A small class-conditioned image flow-matching model, trained from scratch.
Model: 15M parameters, 64-pixel images, arch unet, norm groupnorm, activation leaky_relu.
Data: 97085 training examples, 6.5 epochs.
Rows from block 5, named by matrix and row number. Rows with one number belong to one channel. Each number is 200 + 20 x the weight over its row's rms, rounded and kept within 0 to 999. All counts start at 0. After the name is the row's rms in percent of the matrix's.
# convs0: first 3x3 conv (model.enc.2.1.convs.0.weight, 192x192x3x3), inputs 7-13, a 3x3 kernel for each
# convs1: second 3x3 conv (model.enc.2.1.convs.1.weight, 192x192x3x3, transposed), outputs 7-13, a 3x3 kernel for each
convs0.30,100,216,189,202,205,227,200,199,176,189,203,192,179,225,187,229,187,212,187,211,182,169,241,222,175,269,212,198,199,212,198,187,192,185,179,209,221,152,216,205,217,192,221,226,203,218,204,234,226,244,205,195,194,201,169,206,187,204,200,159,192,192,191,171
convs1.30,102,200,221,224,225,185,220,188,143,213,193,226,203,183,209,202,228,158,197,223,214,199,226,224,180,204,225,227,198,202,231,189,189,180,198,218,203,180,206,183,217,201,212,243,198,221,202,190,198,198,163,231,205,189,188,196,193,194,227,170,197,229,204,189
convs0.31,099,215,217,206,215,206,208,206,191,210,194,181,178,177,223,194,181,189,224,214,186,181,228,218,177,189,202,188,178,196,211,163,221,203,159,181,189,183,225,227,181,205,140,215,216,218,204,186,195,178,199,221,161,222,190,210,213,202,204,174,187,161,172,197
convs1.31,102,155,164,232,217,191,219,197,208,143,188,186,215,188,194,176,185,210,204,206,205,231,202,198,208,211,213,214,200,182,195,199,194,159,183,192,193,197,200,230,206,187,208,226,194,220,208,180,212,216,195,180,199,218,205,174,199,179,191,198,221,190,197,203
convs0.32,098,174,211,196,183,199,192,169,207,193,184,197,224,192,185,227,210,221,207,200,160,212,213,184,186,175,187,226,220,211,181,174,171,233,252,235,193,215,182,204,214,227,214,207,211,221,186,199,185,203,211,186,206,188,176,201,184,180,180,190,216,184,246,213
convs1.32,103,205,189,176,224,198,192,215,201,172,220,233,206,200,194,219,179,209,214,158,233,183,228,192,175,196,205,229,204,174,198,193,200,185,171,213,191,194,238,198,198,202,216,205,220,211,233,203,201,197,222,194,142,194,215,188,211,199,234,193,165,208,199,212
convs0.33,101,204,196,193,174,193,214,199,180,204,199,213,198,185,236,176,202,212,192,221,202,204,196,194,191,194,195,196,214,195,182,187,235,205,180,196,237,246,208,193,228,225,190,199,193,191,173,196,210,210,229,192,184,182,211,241,200,193,193,170,194,160,207,218
convs1.33,100,203,203,229,206,191,212,217,217,175,203,221,212,219,178,226,240,190,176,189,196,254,196,205,242,169,223,215,186,174,178,200,191,194,204,220,223,228,195,200,210,181,247,182,176,188,200,215,177,225,173,213,204,227,168,160,198,198,238,213,223,210,202,200
convs0.34,099,240,218,150,219,212,205,181,172,170,222,178,185,205,225,180,231,233,194,219,240,185,219,166,257,201,191,201,209,195,169,185,214,210,186,191,219,222,178,190,235,190,180,173,174,164,185,218,189,215,213,185,238,207,190,195,210,198,204,201,173,197,232,211
convs1.34,098,227,224,195,212,182,211,193,193,209,183,187,161,187,229,208,215,188,207,178,192,216,221,219,209,173,221,222,241,170,222,214,174,187,191,195,204,192,190,206,216,200,217,169,217,189,159,188,181,194,168,142,192,182,216,176,209,229,204,196,209,142,208,210
convs0.35,100,202,214,189,213,143,186,208,213,221,203,223,193,157,186,200,214,192,205,206,229,190,184,215,200,188,230,211,156,204,179,168,193,253,220,182,183,204,173,207,219,212,203,182,207,201,220,256,203,173,195,196,231,212,232,186,191,199,221,185,242,201,215,228
convs1.35,098,230,202,165,209,231,233,191,193,217,197,185,166,222,206,179,174,226,217,177,215,203,211,210,204,190,217,219,179,235,183,187,176,212,173,190,214,200,181,188,195,228,205,204,200,218,173,190,194,208,206,203,220,216,204,195,207,214,189,183,212,233,157,209
convs0.36,096,226,197,200,161,209,202,187,203,211,225,235,220,231,218,218,225,192,208,211,211,227,193,177,228,198,216,180,198,207,197,208,194,204,180,196,190,198,203,199,167,174,205,191,213,208,195,186,249,178,202,181,235,195,228,169,206,220,191,214,193,186,197,205
convs1.36,098,194,243,183,211,216,230,184,195,208,215,188,209,234,212,157,162,212,189,200,203,173,170,206,195,191,181,185,194,203,161,193,188,204,189,209,178,200,188,186,195,235,225,220,221,221,196,165,223,197,168,215,188,194,187,178,179,209,194,189,176,182,185,187
convs0.37,102,201,176,186,196,205,204,198,227,203,213,221,189,194,183,173,195,178,212,188,189,155,198,185,232,185,183,211,212,194,201,214,203,198,227,195,203,193,217,199,184,190,232,187,215,184,211,214,183,215,199,235,200,188,238,262,201,204,166,188,229,220,210,217
convs1.37,099,192,196,192,183,228,168,165,185,211,194,198,212,190,212,228,181,237,191,180,213,199,175,208,214,211,204,230,191,229,198,235,211,195,179,215,190,179,218,177,177,191,200,199,208,179,157,190,190,166,217,209,223,181,213,194,221,221,191,206,214,207,216,239
convs0.38,101,198,174,208,242,185,185,208,190,200,210,181,209,217,229,203,233,190,227,207,206,201,211,205,165,188,190,187,213,187,181,181,192,215,225,211,196,200,194,188,205,189,190,197,190,187,201,219,187,186,203,184,205,184,194,207,175,186,222,174,190,196,216,236
convs1.38,101,230,210,163,227,201,213,187,183,207,224,177,182,222,217,194,203,211,195,174,212,212,220,174,197,198,168,217,224,196,188,214,218,179,207,143,203,218,205,200,190,191,199,214,221,201,160,193,210,197,197,186,231,220,201,203,192,185,195,232,157,174,179,227
convs0.39,101,189,171,219,237,197,192,186,216,181,196,195,168,190,213,209,163,180,224,193,230,197,225,260,213,175,164,201,182,202,220,195,215,193,196,213,181,202,215,203,196,221,194,184,182,214,197,190,217,187,228,195,193,193,220,195,215,179,218,207,214,200,210,177
convs1.39,098,199,217,222,209,195,220,163,224,226,206,197,183,179,214,190,213,236,208,193,158,204,221,205,204,172,197,229,190,220,192,181,193,253,211,205,243,228,229,203,193,190,181,188,174,203,164,207,196,179,235,184,187,161,194,209,186,179,214,227,218,168,160,189
convs0.40,094,208,183,212,206,155,207,229,201,183,215,162,195,236,232,210,188,213,210,205,225,172,211,203,197,234,204,236,172,234,217,180,163,216,160,203,239,185,193,179,234,212,195,214,182,197,193,203,161,207,226,179,198,194,195,202,189,214,209,180,201,210,197,215
convs1.40,102,193,210,193,213,199,213,187,194,196,219,184,208,209,188,230,200,174,180,194,186,215,221,212,200,188,174,155,229,188,195,180,238,207,208,196,190,207,158,147,196,196,218,192,186,221,208,194,161,183,201,196,189,189,204,196,191,203,215,158,190,230,195,198
convs0.41,098,179,186,212,179,225,202,188,201,213,223,208,222,192,204,178,200,197,195,182,202,194,205,212,228,204,174,184,174,175,172,189,193,204,223,188,188,185,193,215,179,200,187,227,180,172,173,193,198,190,223,198,203,232,188,201,208,207,213,185,225,180,194,224
convs1.41,097,208,215,188,207,208,207,192,210,206,218,222,213,217,191,219,218,191,180,225,228,186,224,206,192,194,215,198,217,239,187,210,233,175,252,172,200,222,216,212,184,237,191,185,179,221,206,186,195,175,204,239,214,193,161,220,186,173,198,236,205,204,243,200
convs0.42,099,168,210,210,215,205,203,241,203,207,199,234,211,216,151,190,205,196,206,210,183,186,210,241,215,245,188,161,199,232,192,216,199,223,184,235,200,172,198,187,209,198,206,210,209,217,198,217,181,191,211,188,228,225,186,226,187,173,165,224,182,246,178,198
convs1.42,099,197,208,197,199,186,199,194,207,201,212,201,206,210,199,208,218,195,201,227,231,206,193,195,196,237,209,225,177,182,211,198,199,235,190,211,221,186,187,189,171,196,197,194,189,219,189,203,211,190,230,232,225,165,186,176,218,172,229,224,210,171,182,207
convs0.43,102,181,220,190,205,208,196,197,209,220,233,254,191,197,217,179,182,174,219,210,189,175,201,197,192,208,217,192,189,197,222,192,173,221,193,189,194,202,213,224,190,192,195,191,195,195,210,188,201,209,212,215,172,209,198,173,205,198,192,201,170,195,181,183
convs1.43,101,209,204,214,163,189,203,227,207,233,220,235,193,185,186,156,192,198,194,214,185,194,246,203,214,198,213,201,192,229,186,204,175,202,180,210,196,214,221,177,165,193,199,248,210,172,181,165,225,200,198,180,195,176,194,209,189,177,205,219,196,236,190,209
convs0.44,103,218,184,182,201,171,174,194,189,230,169,213,198,172,260,179,204,188,193,222,226,144,198,189,222,226,199,204,199,196,200,201,210,212,216,188,213,185,202,200,197,217,176,170,173,155,182,197,226,186,185,193,215,211,208,190,200,165,251,209,216,187,227,227
convs1.44,100,224,196,184,215,180,171,208,188,189,207,189,231,166,176,190,189,206,223,211,184,204,201,212,205,200,198,201,165,228,275,207,237,206,211,190,193,178,268,213,216,203,225,228,178,208,203,200,186,224,201,196,196,196,209,184,214,212,222,195,201,204,191,163
convs0.45,100,255,154,205,199,214,187,222,215,200,176,227,174,225,174,205,182,169,200,199,176,189,213,204,193,210,203,179,207,216,167,226,200,250,220,191,193,226,152,198,189,215,200,226,182,179,192,215,217,212,186,228,192,227,189,231,198,218,182,192,217,190,194,209
convs1.45,103,258,187,167,222,212,230,219,217,197,206,225,226,224,173,197,245,165,217,161,220,197,211,203,208,193,173,182,171,221,187,191,187,200,198,185,210,187,195,219,180,211,203,183,219,195,221,207,180,227,191,212,171,200,179,198,224,181,193,202,202,192,191,211
convs0.46,099,193,170,220,218,154,193,182,204,150,228,214,212,197,248,224,223,150,183,214,170,201,179,188,213,242,205,180,243,185,192,198,219,217,204,203,215,234,205,222,181,177,242,179,203,225,213,210,184,205,193,196,222,206,170,191,187,216,204,228,209,239,205,228
convs1.46,101,200,210,192,239,216,189,185,147,217,228,178,228,224,228,210,213,214,208,194,175,217,205,216,183,192,203,225,205,200,206,178,207,185,221,240,206,149,187,195,214,200,184,178,176,197,236,182,171,199,229,198,205,187,181,182,201,174,198,199,205,216,209,243
convs0.47,100,155,222,215,228,180,210,201,195,196,238,184,219,177,162,168,190,201,201,212,207,235,197,185,182,191,158,204,228,183,162,171,145,187,206,169,196,181,155,188,189,191,211,213,163,220,236,196,209,197,205,208,219,199,204,207,209,209,221,180,192,220,194,180
convs1.47,097,199,170,184,194,181,172,167,206,171,188,196,205,178,219,188,161,178,160,212,204,174,144,218,201,174,191,187,173,196,215,183,205,230,178,196,238,203,198,161,201,207,199,206,223,211,202,217,193,196,185,165,195,193,194,178,183,223,167,218,194,203,197,200
convs0.48,099,198,224,188,199,211,213,192,204,196,212,250,191,216,209,197,214,222,184,204,227,198,196,221,188,201,211,201,219,206,208,205,174,196,231,214,189,228,218,260,201,178,177,205,201,200,219,169,182,183,199,199,180,200,206,223,190,193,193,228,214,195,208,211
convs1.48,101,176,195,198,208,194,184,157,203,185,200,183,171,201,177,228,184,216,208,219,240,172,236,232,243,207,208,212,176,161,146,229,212,186,158,184,207,208,195,207,194,197,193,178,176,187,197,216,190,222,182,202,183,186,173,202,189,212,195,206,156,222,182,203
convs0.49,099,186,208,210,192,186,219,201,211,177,194,184,186,213,202,192,180,198,209,217,202,242,191,220,194,192,236,180,181,209,176,177,202,188,218,179,194,178,201,257,201,226,203,235,196,217,235,169,222,227,209,224,228,179,199,190,205,193,226,227,180,209,233,196
convs1.49,100,233,181,201,183,208,174,193,204,171,219,204,187,216,210,185,220,198,193,195,214,163,194,171,203,189,203,212,217,217,197,193,222,186,196,174,237,195,202,185,215,192,209,221,218,182,217,185,143,177,167,190,205,209,206,215,219,179,180,184,226,196,198,200
convs0.50,101,182,187,153,234,177,237,196,215,230,225,194,221,217,198,219,204,196,200,231,190,212,202,222,221,214,226,236,205,199,170,225,196,202,200,193,211,193,143,192,218,192,177,228,218,188,198,199,177,205,206,215,206,190,200,199,206,189,174,191,216,197,198,207
convs1.50,100,202,174,173,196,236,217,212,236,212,162,216,215,197,224,195,224,219,235,148,207,202,211,207,214,212,183,196,224,194,188,215,196,191,196,187,213,237,210,223,208,183,201,214,163,192,189,174,198,210,224,195,183,200,212,184,195,205,233,210,228,201,168,201
convs0.51,101,217,208,210,206,223,150,238,165,190,203,227,185,223,199,171,198,184,174,194,187,175,209,206,207,203,177,204,191,138,174,167,176,204,168,211,174,203,180,233,179,223,192,193,199,181,192,188,202,151,191,162,223,212,177,169,158,190,192,166,167,229,209,198
convs1.51,095,208,209,213,180,212,216,163,190,205,218,185,187,201,189,231,189,207,218,187,203,174,192,203,213,210,182,253,197,222,209,227,179,167,202,202,208,210,210,229,228,232,251,227,219,253,212,213,208,212,193,183,215,208,197,189,216,189,150,205,211,174,231,158
convs0.52,102,193,163,160,205,199,160,179,199,206,195,182,196,198,227,175,173,203,234,186,171,174,204,192,240,203,197,164,221,170,246,246,237,228,205,167,188,204,185,195,219,184,192,200,207,204,212,156,190,202,191,217,212,205,188,236,177,200,203,182,224,193,194,206
convs1.52,103,209,185,209,231,212,168,239,207,181,249,194,189,232,193,165,203,213,210,255,228,184,184,164,202,215,207,183,192,210,218,228,198,220,202,195,231,194,160,196,192,204,207,203,200,188,215,216,249,199,201,183,235,208,207,233,194,182,207,193,205,191,218,207
convs0.53,102,178,199,177,226,144,205,177,185,192,169,192,191,211,205,149,221,161,188,170,161,183,213,201,199,221,182,185,232,184,209,207,207,191,180,198,222,212,208,174,195,185,223,193,280,212,216,180,180,242,227,203,191,194,217,195,189,190,194,199,181,190,203,201
convs1.53,098,174,202,161,157,203,178,218,218,167,208,201,196,173,174,209,178,206,224,207,187,188,186,188,155,246,175,190,197,184,176,207,206,180,195,226,185,209,196,207,215,192,183,210,176,194,215,216,194,222,191,230,204,190,197,221,194,216,200,207,193,200,202,210
convs0.54,098,210,197,217,203,211,211,224,178,170,201,232,197,228,184,214,181,202,203,216,216,219,204,204,214,185,187,173,176,227,215,187,192,212,181,178,204,215,194,193,217,167,189,226,180,211,232,173,182,180,229,218,233,195,221,176,218,197,189,175,204,196,179,205
convs1.54,098,252,226,209,222,212,190,190,188,227,197,218,206,209,212,176,173,232,221,182,193,207,187,221,219,169,181,196,202,178,195,173,197,178,201,243,217,199,201,187,206,174,224,175,204,205,217,199,191,238,200,237,162,227,192,228,209,192,216,192,195,190,170,187
convs0.55,102,170,213,196,219,180,224,202,207,187,215,184,170,151,206,210,187,195,187,150,234,207,218,184,213,186,197,203,199,202,193,189,207,202,205,219,198,188,166,215,159,236,164,188,193,211,212,157,237,213,176,184,193,199,233,167,220,203,189,201,203,223,197,215
convs1.55,098,190,175,193,178,239,207,180,133,213,190,201,206,157,217,183,216,227,198,202,217,188,193,209,170,180,209,219,183,202,223,196,217,193,190,182,235,213,157,201,211,216,179,199,170,150,191,173,140,203,199,218,209,215,234,167,244,200,187,202,211,179,223,182
convs0.56,102,207,178,217,198,233,196,249,203,185,178,226,192,192,187,218,209,211,203,177,220,189,184,204,205,193,180,195,182,200,198,197,217,193,206,207,214,190,181,163,210,206,222,219,208,190,197,225,206,203,182,190,238,227,214,203,241,210,213,213,217,175,194,177
convs1.56,101,197,231,200,193,230,197,193,223,211,235,203,220,213,180,223,198,182,222,202,172,179,201,149,191,221,208,215,197,209,178,220,204,214,219,205,203,198,208,206,212,210,207,204,206,204,201,215,232,177,194,194,201,224,206,214,236,212,199,225,246,200,205,203
convs0.57,101,192,211,191,199,186,209,234,170,226,187,197,226,185,197,177,221,208,207,182,188,200,169,236,178,193,187,212,224,231,169,169,208,186,240,245,176,182,153,215,210,178,211,217,193,206,165,177,202,190,235,233,197,217,204,204,202,201,202,252,155,155,222,188
convs1.57,099,209,199,211,190,225,194,203,182,189,211,174,225,173,201,211,192,162,218,199,189,180,211,186,228,212,231,226,199,204,159,204,219,225,191,212,177,206,220,218,195,194,174,224,196,201,188,211,246,244,196,196,222,187,219,183,193,213,196,209,199,195,202,211
convs0.58,102,194,208,226,177,186,226,199,198,173,202,178,175,155,195,192,208,199,169,204,193,200,160,217,192,213,164,205,214,197,198,255,216,199,185,176,182,215,173,175,218,233,168,191,204,200,215,182,189,199,170,221,200,188,182,219,237,162,231,200,213,233,215,197
convs1.58,102,212,223,223,192,216,176,178,224,191,215,220,182,236,212,186,159,216,200,180,213,204,204,196,233,260,187,184,214,211,216,214,197,189,195,197,219,227,214,229,179,215,198,211,212,232,192,204,202,217,183,210,200,165,226,243,164,232,205,201,234,202,226,182
convs0.59,100,178,195,209,208,236,199,179,191,224,207,171,197,173,183,195,176,207,181,190,233,173,209,192,202,188,223,188,197,195,195,215,189,210,203,208,185,202,184,180,227,218,196,201,224,204,215,185,165,207,219,193,188,179,235,238,203,214,160,186,209,221,190,218
convs1.59,099,207,204,176,218,185,198,168,207,227,234,225,211,183,254,240,181,247,230,236,199,190,221,237,200,238,246,198,159,224,213,192,212,226,168,200,219,199,190,213,202,221,217,212,237,222,213,172,210,207,188,245,216,203,160,205,198,194,176,197,185,149,209,185
convs0.60,098,180,219,202,176,201,201,203,176,190,205,189,202,177,197,206,187,202,201,203,184,199,224,205,202,233,185,223,208,218,175,164,172,197,194,210,211,192,175,182,195,212,202,225,231,205,214,185,190,190,205,192,190,207,168,215,197,197,168,218,198,202,210,220
convs1.60,099,212,218,187,213,209,183,216,252,164,191,202,186,211,173,199,204,182,191,204,232,183,200,242,204,176,195,189,165,194,210,221,214,199,204,199,181,196,228,172,212,170,214,203,207,201,202,168,157,173,191,209,190,192,158,207,215,189,207,174,203,198,205,191
convs0.61,101,207,196,188,207,180,199,205,187,170,175,171,208,199,219,218,170,206,235,182,212,213,191,193,216,192,213,197,221,191,186,202,241,193,149,235,206,186,235,221,205,186,221,202,201,196,232,182,205,232,223,232,223,223,192,181,172,196,194,195,207,191,205,170
convs1.61,098,194,180,173,236,199,230,209,231,164,189,200,199,229,175,199,258,193,182,227,222,203,243,200,192,198,203,187,199,205,248,197,230,226,233,205,194,193,206,236,194,227,217,160,168,212,191,214,211,216,216,212,186,215,173,209,179,224,238,205,208,230,202,218
convs0.62,099,225,182,271,223,212,237,190,214,193,176,208,214,223,203,157,174,191,191,193,185,211,204,170,193,212,199,200,180,193,204,181,198,222,194,220,199,184,221,190,192,196,211,213,197,194,234,217,181,219,180,190,226,221,169,231,193,201,222,202,179,166,212,182
convs1.62,100,176,182,216,211,202,226,208,198,218,191,197,206,209,204,195,200,199,217,187,219,203,206,205,200,200,203,169,175,205,205,196,199,186,218,199,152,162,202,218,216,189,192,232,221,169,171,184,194,195,233,203,214,228,188,256,191,169,216,216,203,170,203,217
convs0.63,101,171,184,207,145,180,204,212,177,204,205,193,192,182,217,214,227,157,198,195,224,187,191,174,202,249,171,202,166,207,175,213,171,179,195,188,243,197,223,221,213,188,221,197,214,175,226,198,202,203,204,169,233,197,172,223,197,195,147,193,182,224,173,221
convs1.63,100,195,201,172,209,207,197,189,196,189,187,188,142,195,243,236,192,216,209,197,214,205,201,206,215,237,199,215,196,193,222,199,185,200,217,182,175,201,162,187,161,157,225,210,226,193,196,199,198,199,170,198,188,181,185,161,229,238,203,211,247,223,193,232
convs0.64,101,151,203,205,215,208,207,207,247,191,161,196,180,227,155,202,215,174,195,203,190,205,180,239,230,193,230,203,174,208,180,201,238,195,212,172,195,228,218,223,186,224,202,232,199,209,191,187,162,178,236,180,178,213,203,202,204,201,186,185,218,196,197,218
convs1.64,099,159,202,218,189,170,221,204,194,220,209,180,212,186,172,178,193,206,195,153,239,188,201,216,213,204,209,172,175,242,213,217,199,214,202,197,162,219,193,225,206,218,181,225,224,224,212,176,209,190,195,174,192,201,218,203,186,177,195,246,205,193,201,168
convs0.65,101,185,164,233,207,193,192,192,215,191,199,224,185,212,201,202,187,206,186,241,190,200,211,197,189,237,182,234,192,164,166,234,179,211,225,213,214,178,209,235,196,155,198,206,212,177,214,197,195,204,187,168,215,208,211,207,175,185,233,191,189,186,202,183
convs1.65,099,219,214,239,197,224,222,183,215,204,180,185,208,223,218,171,219,185,216,200,206,165,227,204,188,173,181,200,181,192,181,187,189,202,189,234,207,176,201,181,161,213,160,166,204,196,208,205,180,194,195,202,251,212,210,202,163,219,195,207,206,173,202,220
convs0.66,101,207,211,190,228,180,219,173,179,180,218,183,202,231,195,243,200,217,249,218,176,194,220,162,229,209,201,194,179,213,196,186,192,234,208,218,179,201,190,198,205,189,201,176,204,189,216,208,196,209,191,197,208,169,226,177,175,178,172,186,184,231,189,165
convs1.66,098,226,180,193,170,189,221,217,172,194,206,207,238,198,218,190,212,216,230,185,203,193,202,221,211,242,212,176,243,193,226,215,182,188,192,184,219,208,189,182,184,223,193,215,222,207,187,189,162,208,162,220,195,194,181,217,174,187,190,194,197,192,166,216
convs0.67,100,177,224,221,215,212,239,172,198,232,214,205,182,183,214,204,179,216,191,222,206,219,209,218,219,229,147,241,191,209,194,188,207,224,193,216,246,180,213,184,191,214,168,201,194,183,216,160,181,189,253,209,236,196,159,224,206,186,209,186,226,211,189,207
convs1.67,103,209,226,212,213,191,203,213,196,181,174,201,210,152,189,192,205,204,191,231,188,176,202,236,215,244,190,169,199,167,201,183,231,185,195,205,202,183,215,204,208,187,215,250,209,189,207,201,216,235,176,208,173,196,208,209,194,202,225,209,196,200,169,213
convs0.68,102,191,211,195,228,209,215,183,216,195,203,185,211,223,208,186,228,173,206,169,223,182,174,221,198,217,223,210,194,174,219,214,216,211,135,226,192,210,191,209,191,200,224,197,215,191,213,193,180,190,192,232,189,170,213,221,190,214,164,221,231,197,203,186
convs1.68,101,184,214,176,233,197,196,208,204,218,248,185,215,187,238,206,197,193,209,173,211,193,179,227,191,239,226,202,187,211,234,196,213,209,175,180,217,186,223,213,193,193,181,196,220,244,214,227,184,208,196,255,214,154,196,247,183,183,198,205,204,198,215,213
convs0.69,101,187,193,202,209,203,190,218,168,165,190,161,183,192,212,202,205,194,185,189,210,216,217,165,196,190,198,194,171,184,196,198,218,241,211,193,169,221,244,206,204,193,198,233,225,191,238,196,193,179,180,190,190,240,169,213,203,193,196,188,210,187,206,164
convs1.69,100,171,224,219,208,205,172,156,210,214,195,187,223,188,193,192,196,166,209,230,255,216,178,196,185,191,205,180,138,188,214,206,162,207,218,188,177,217,186,176,212,215,190,194,183,242,172,199,183,209,190,234,173,207,196,187,197,231,220,198,211,188,212,177
convs0.70,101,171,210,217,196,195,208,223,207,164,186,213,199,194,190,251,173,210,180,200,183,190,189,217,188,191,181,213,185,205,228,174,227,174,216,170,182,210,229,229,168,222,192,183,199,213,179,221,215,172,208,199,186,232,187,158,203,175,202,162,209,173,188,223
convs1.70,102,181,202,199,198,207,197,185,249,192,192,193,206,177,202,194,177,196,191,191,193,191,178,187,229,205,223,226,215,232,223,212,196,206,192,180,184,197,172,188,219,229,193,201,191,193,180,175,193,245,130,195,206,179,183,229,225,234,214,174,199,208,249,182
convs0.71,101,195,198,191,227,173,194,184,253,210,160,209,189,187,196,196,184,184,202,207,191,178,213,220,214,206,182,180,207,233,192,194,209,215,176,179,209,199,165,185,212,199,182,206,207,207,197,169,194,235,161,178,203,224,211,190,218,183,205,207,157,182,204,216
convs1.71,103,199,218,211,188,205,177,171,238,209,187,193,225,197,226,192,230,190,185,213,220,201,199,180,204,172,167,176,185,206,239,168,188,191,237,190,204,168,197,209,163,201,215,184,213,192,204,218,208,187,213,165,209,228,179,206,205,201,194,226,196,226,198,195
convs0.72,101,214,205,178,203,183,208,177,188,225,175,193,214,173,183,216,221,201,216,215,220,187,181,196,203,186,213,166,192,195,185,238,231,193,211,218,191,184,194,208,182,203,189,202,210,212,241,166,197,223,190,197,209,197,260,230,164,234,157,204,184,204,202,207
convs1.72,101,220,174,143,220,214,188,206,211,171,194,200,198,186,176,186,210,225,213,196,231,178,197,197,194,193,227,221,176,202,200,227,165,154,150,246,206,201,198,218,179,217,185,191,225,228,220,193,238,224,212,212,229,205,216,209,203,213,202,186,194,165,226,203
convs0.73,101,228,193,214,196,210,226,180,212,246,184,189,202,219,200,203,154,193,188,215,196,201,224,224,187,164,151,217,187,202,178,189,227,210,177,208,184,206,228,191,208,200,176,170,208,186,193,187,226,216,202,168,230,188,211,196,185,190,151,184,200,194,206,221
convs1.73,100,158,202,254,213,187,189,226,186,233,200,178,225,213,191,194,166,183,219,170,197,184,205,195,204,164,205,217,221,188,198,179,208,210,218,191,181,221,210,215,174,243,229,221,190,203,192,201,203,189,208,204,220,210,184,192,194,198,204,205,221,217,149,204
convs0.74,097,200,210,236,197,214,174,182,192,187,191,212,216,180,208,186,186,215,157,230,196,144,203,202,243,188,171,180,206,208,216,189,219,219,191,195,225,251,193,168,184,177,198,211,227,171,195,169,194,191,177,181,196,187,218,217,224,186,203,195,206,217,182,185
convs1.74,100,205,200,204,180,198,197,215,182,197,193,212,196,220,197,170,171,207,202,185,193,202,217,237,204,196,225,199,185,210,210,164,209,184,202,216,183,192,189,193,228,200,208,206,230,197,226,187,225,212,198,193,199,180,256,219,193,217,228,231,158,179,201,202
convs0.75,099,170,184,202,235,203,232,227,186,202,209,211,208,187,253,224,214,208,180,177,224,199,212,209,151,204,218,223,227,190,170,224,191,193,198,206,216,174,187,214,195,189,211,195,194,190,169,158,192,167,209,161,221,194,237,164,191,218,205,188,184,210,220,209
convs1.75,099,200,181,175,254,201,162,177,210,201,230,184,222,180,225,215,200,213,205,228,198,207,220,213,177,174,165,185,214,223,222,203,164,180,205,223,193,217,221,210,156,204,224,211,183,201,188,232,172,178,209,207,221,195,227,188,188,172,183,199,182,200,193,202
convs0.76,100,227,200,191,171,228,202,208,202,169,197,225,184,166,192,215,206,173,179,182,207,221,198,179,168,201,181,219,198,200,163,201,215,244,222,195,175,217,148,232,193,242,210,200,184,201,254,195,195,189,196,188,187,173,193,146,217,179,158,207,223,228,225,229
convs1.76,100,220,204,180,206,181,186,186,170,214,167,195,183,169,195,201,192,200,223,205,164,190,175,218,203,161,223,178,201,209,196,162,180,173,175,197,191,181,210,188,178,180,212,235,177,188,227,194,240,228,181,213,209,176,212,219,188,208,220,183,221,156,188,219
convs0.77,100,179,200,194,181,188,202,192,194,222,187,213,165,221,204,194,218,197,210,198,158,186,191,216,208,201,187,228,198,203,245,224,202,245,182,193,193,169,222,231,177,189,168,195,218,226,188,184,217,194,196,185,201,181,218,236,221,156,173,211,170,192,196,187
convs1.77,099,191,231,207,150,216,235,224,218,173,199,186,179,228,179,211,218,213,182,197,195,217,179,191,167,195,221,195,172,161,164,217,182,197,200,192,201,210,172,193,181,182,188,178,185,171,217,189,183,182,189,227,191,175,186,199,230,209,214,175,160,200,205,209
convs0.78,100,183,246,208,218,233,187,208,193,198,195,193,210,205,203,210,199,161,248,167,206,211,192,226,189,218,227,237,157,201,228,201,186,209,174,165,176,211,158,197,193,212,196,189,195,217,167,192,230,181,223,192,207,217,235,217,193,181,219,183,177,190,167,208
convs1.78,101,195,186,185,206,189,206,184,195,217,189,185,176,211,241,246,201,149,179,214,164,232,179,196,178,198,210,219,169,218,203,217,192,202,172,194,194,199,184,192,169,216,206,179,208,180,199,189,203,213,189,207,216,213,205,218,207,203,205,176,193,195,199,212
convs0.79,098,177,207,188,194,196,185,212,181,221,171,225,182,177,176,207,202,189,213,200,176,235,168,222,208,211,186,207,199,170,185,191,172,182,210,215,197,184,182,149,190,185,190,224,199,220,223,195,208,180,192,167,207,190,211,193,172,209,182,214,235,198,185,189
convs1.79,097,210,171,217,182,189,151,200,217,221,213,206,205,206,197,224,212,169,224,196,224,182,224,246,217,213,180,179,226,209,169,159,212,228,187,207,207,194,231,206,217,162,151,183,243,165,195,183,219,221,175,226,149,189,177,199,212,217,201,205,165,200,217,176
convs0.80,101,189,199,230,171,224,171,208,214,193,239,174,175,194,192,182,203,205,198,171,181,212,200,183,190,216,221,208,175,176,198,207,215,217,204,197,197,144,235,235,229,228,187,224,195,190,205,217,232,195,187,182,209,157,219,219,178,247,185,217,210,200,147,197
convs1.80,100,195,204,224,196,213,207,193,169,200,167,178,182,197,179,237,192,166,242,153,202,178,216,171,198,207,214,227,225,228,187,209,197,182,188,240,192,234,188,187,200,187,210,223,239,221,183,179,210,187,207,175,160,230,241,210,218,233,156,200,239,195,199,189
convs0.81,098,201,214,175,209,211,183,239,169,215,217,181,207,208,176,154,210,195,198,202,223,207,183,198,217,182,188,191,171,166,159,224,250,217,210,198,189,191,182,213,218,182,193,183,170,180,190,231,176,193,191,171,168,202,186,192,202,232,226,206,211,186,208,186
convs1.81,099,183,177,183,175,158,192,189,191,196,228,183,159,199,184,172,180,198,218,153,181,168,174,193,199,177,184,201,205,207,202,201,195,219,209,208,206,188,192,218,215,185,231,183,233,189,211,164,209,205,187,205,181,189,184,235,212,220,188,177,213,222,205,182
convs0.82,102,197,168,214,211,184,165,219,165,186,211,182,217,194,153,198,206,196,204,185,216,201,190,218,195,195,207,210,208,201,188,185,199,219,196,201,195,215,237,180,193,202,226,225,194,198,166,233,229,259,181,199,233,210,201,187,197,224,197,233,210,175,179,195
convs1.82,102,234,234,190,201,235,216,184,194,200,203,184,209,188,217,212,209,193,160,202,170,186,189,208,227,191,192,167,199,190,201,209,228,191,204,208,225,237,175,194,212,169,214,204,171,191,233,210,206,181,186,186,203,190,188,198,173,213,219,201,193,209,208,225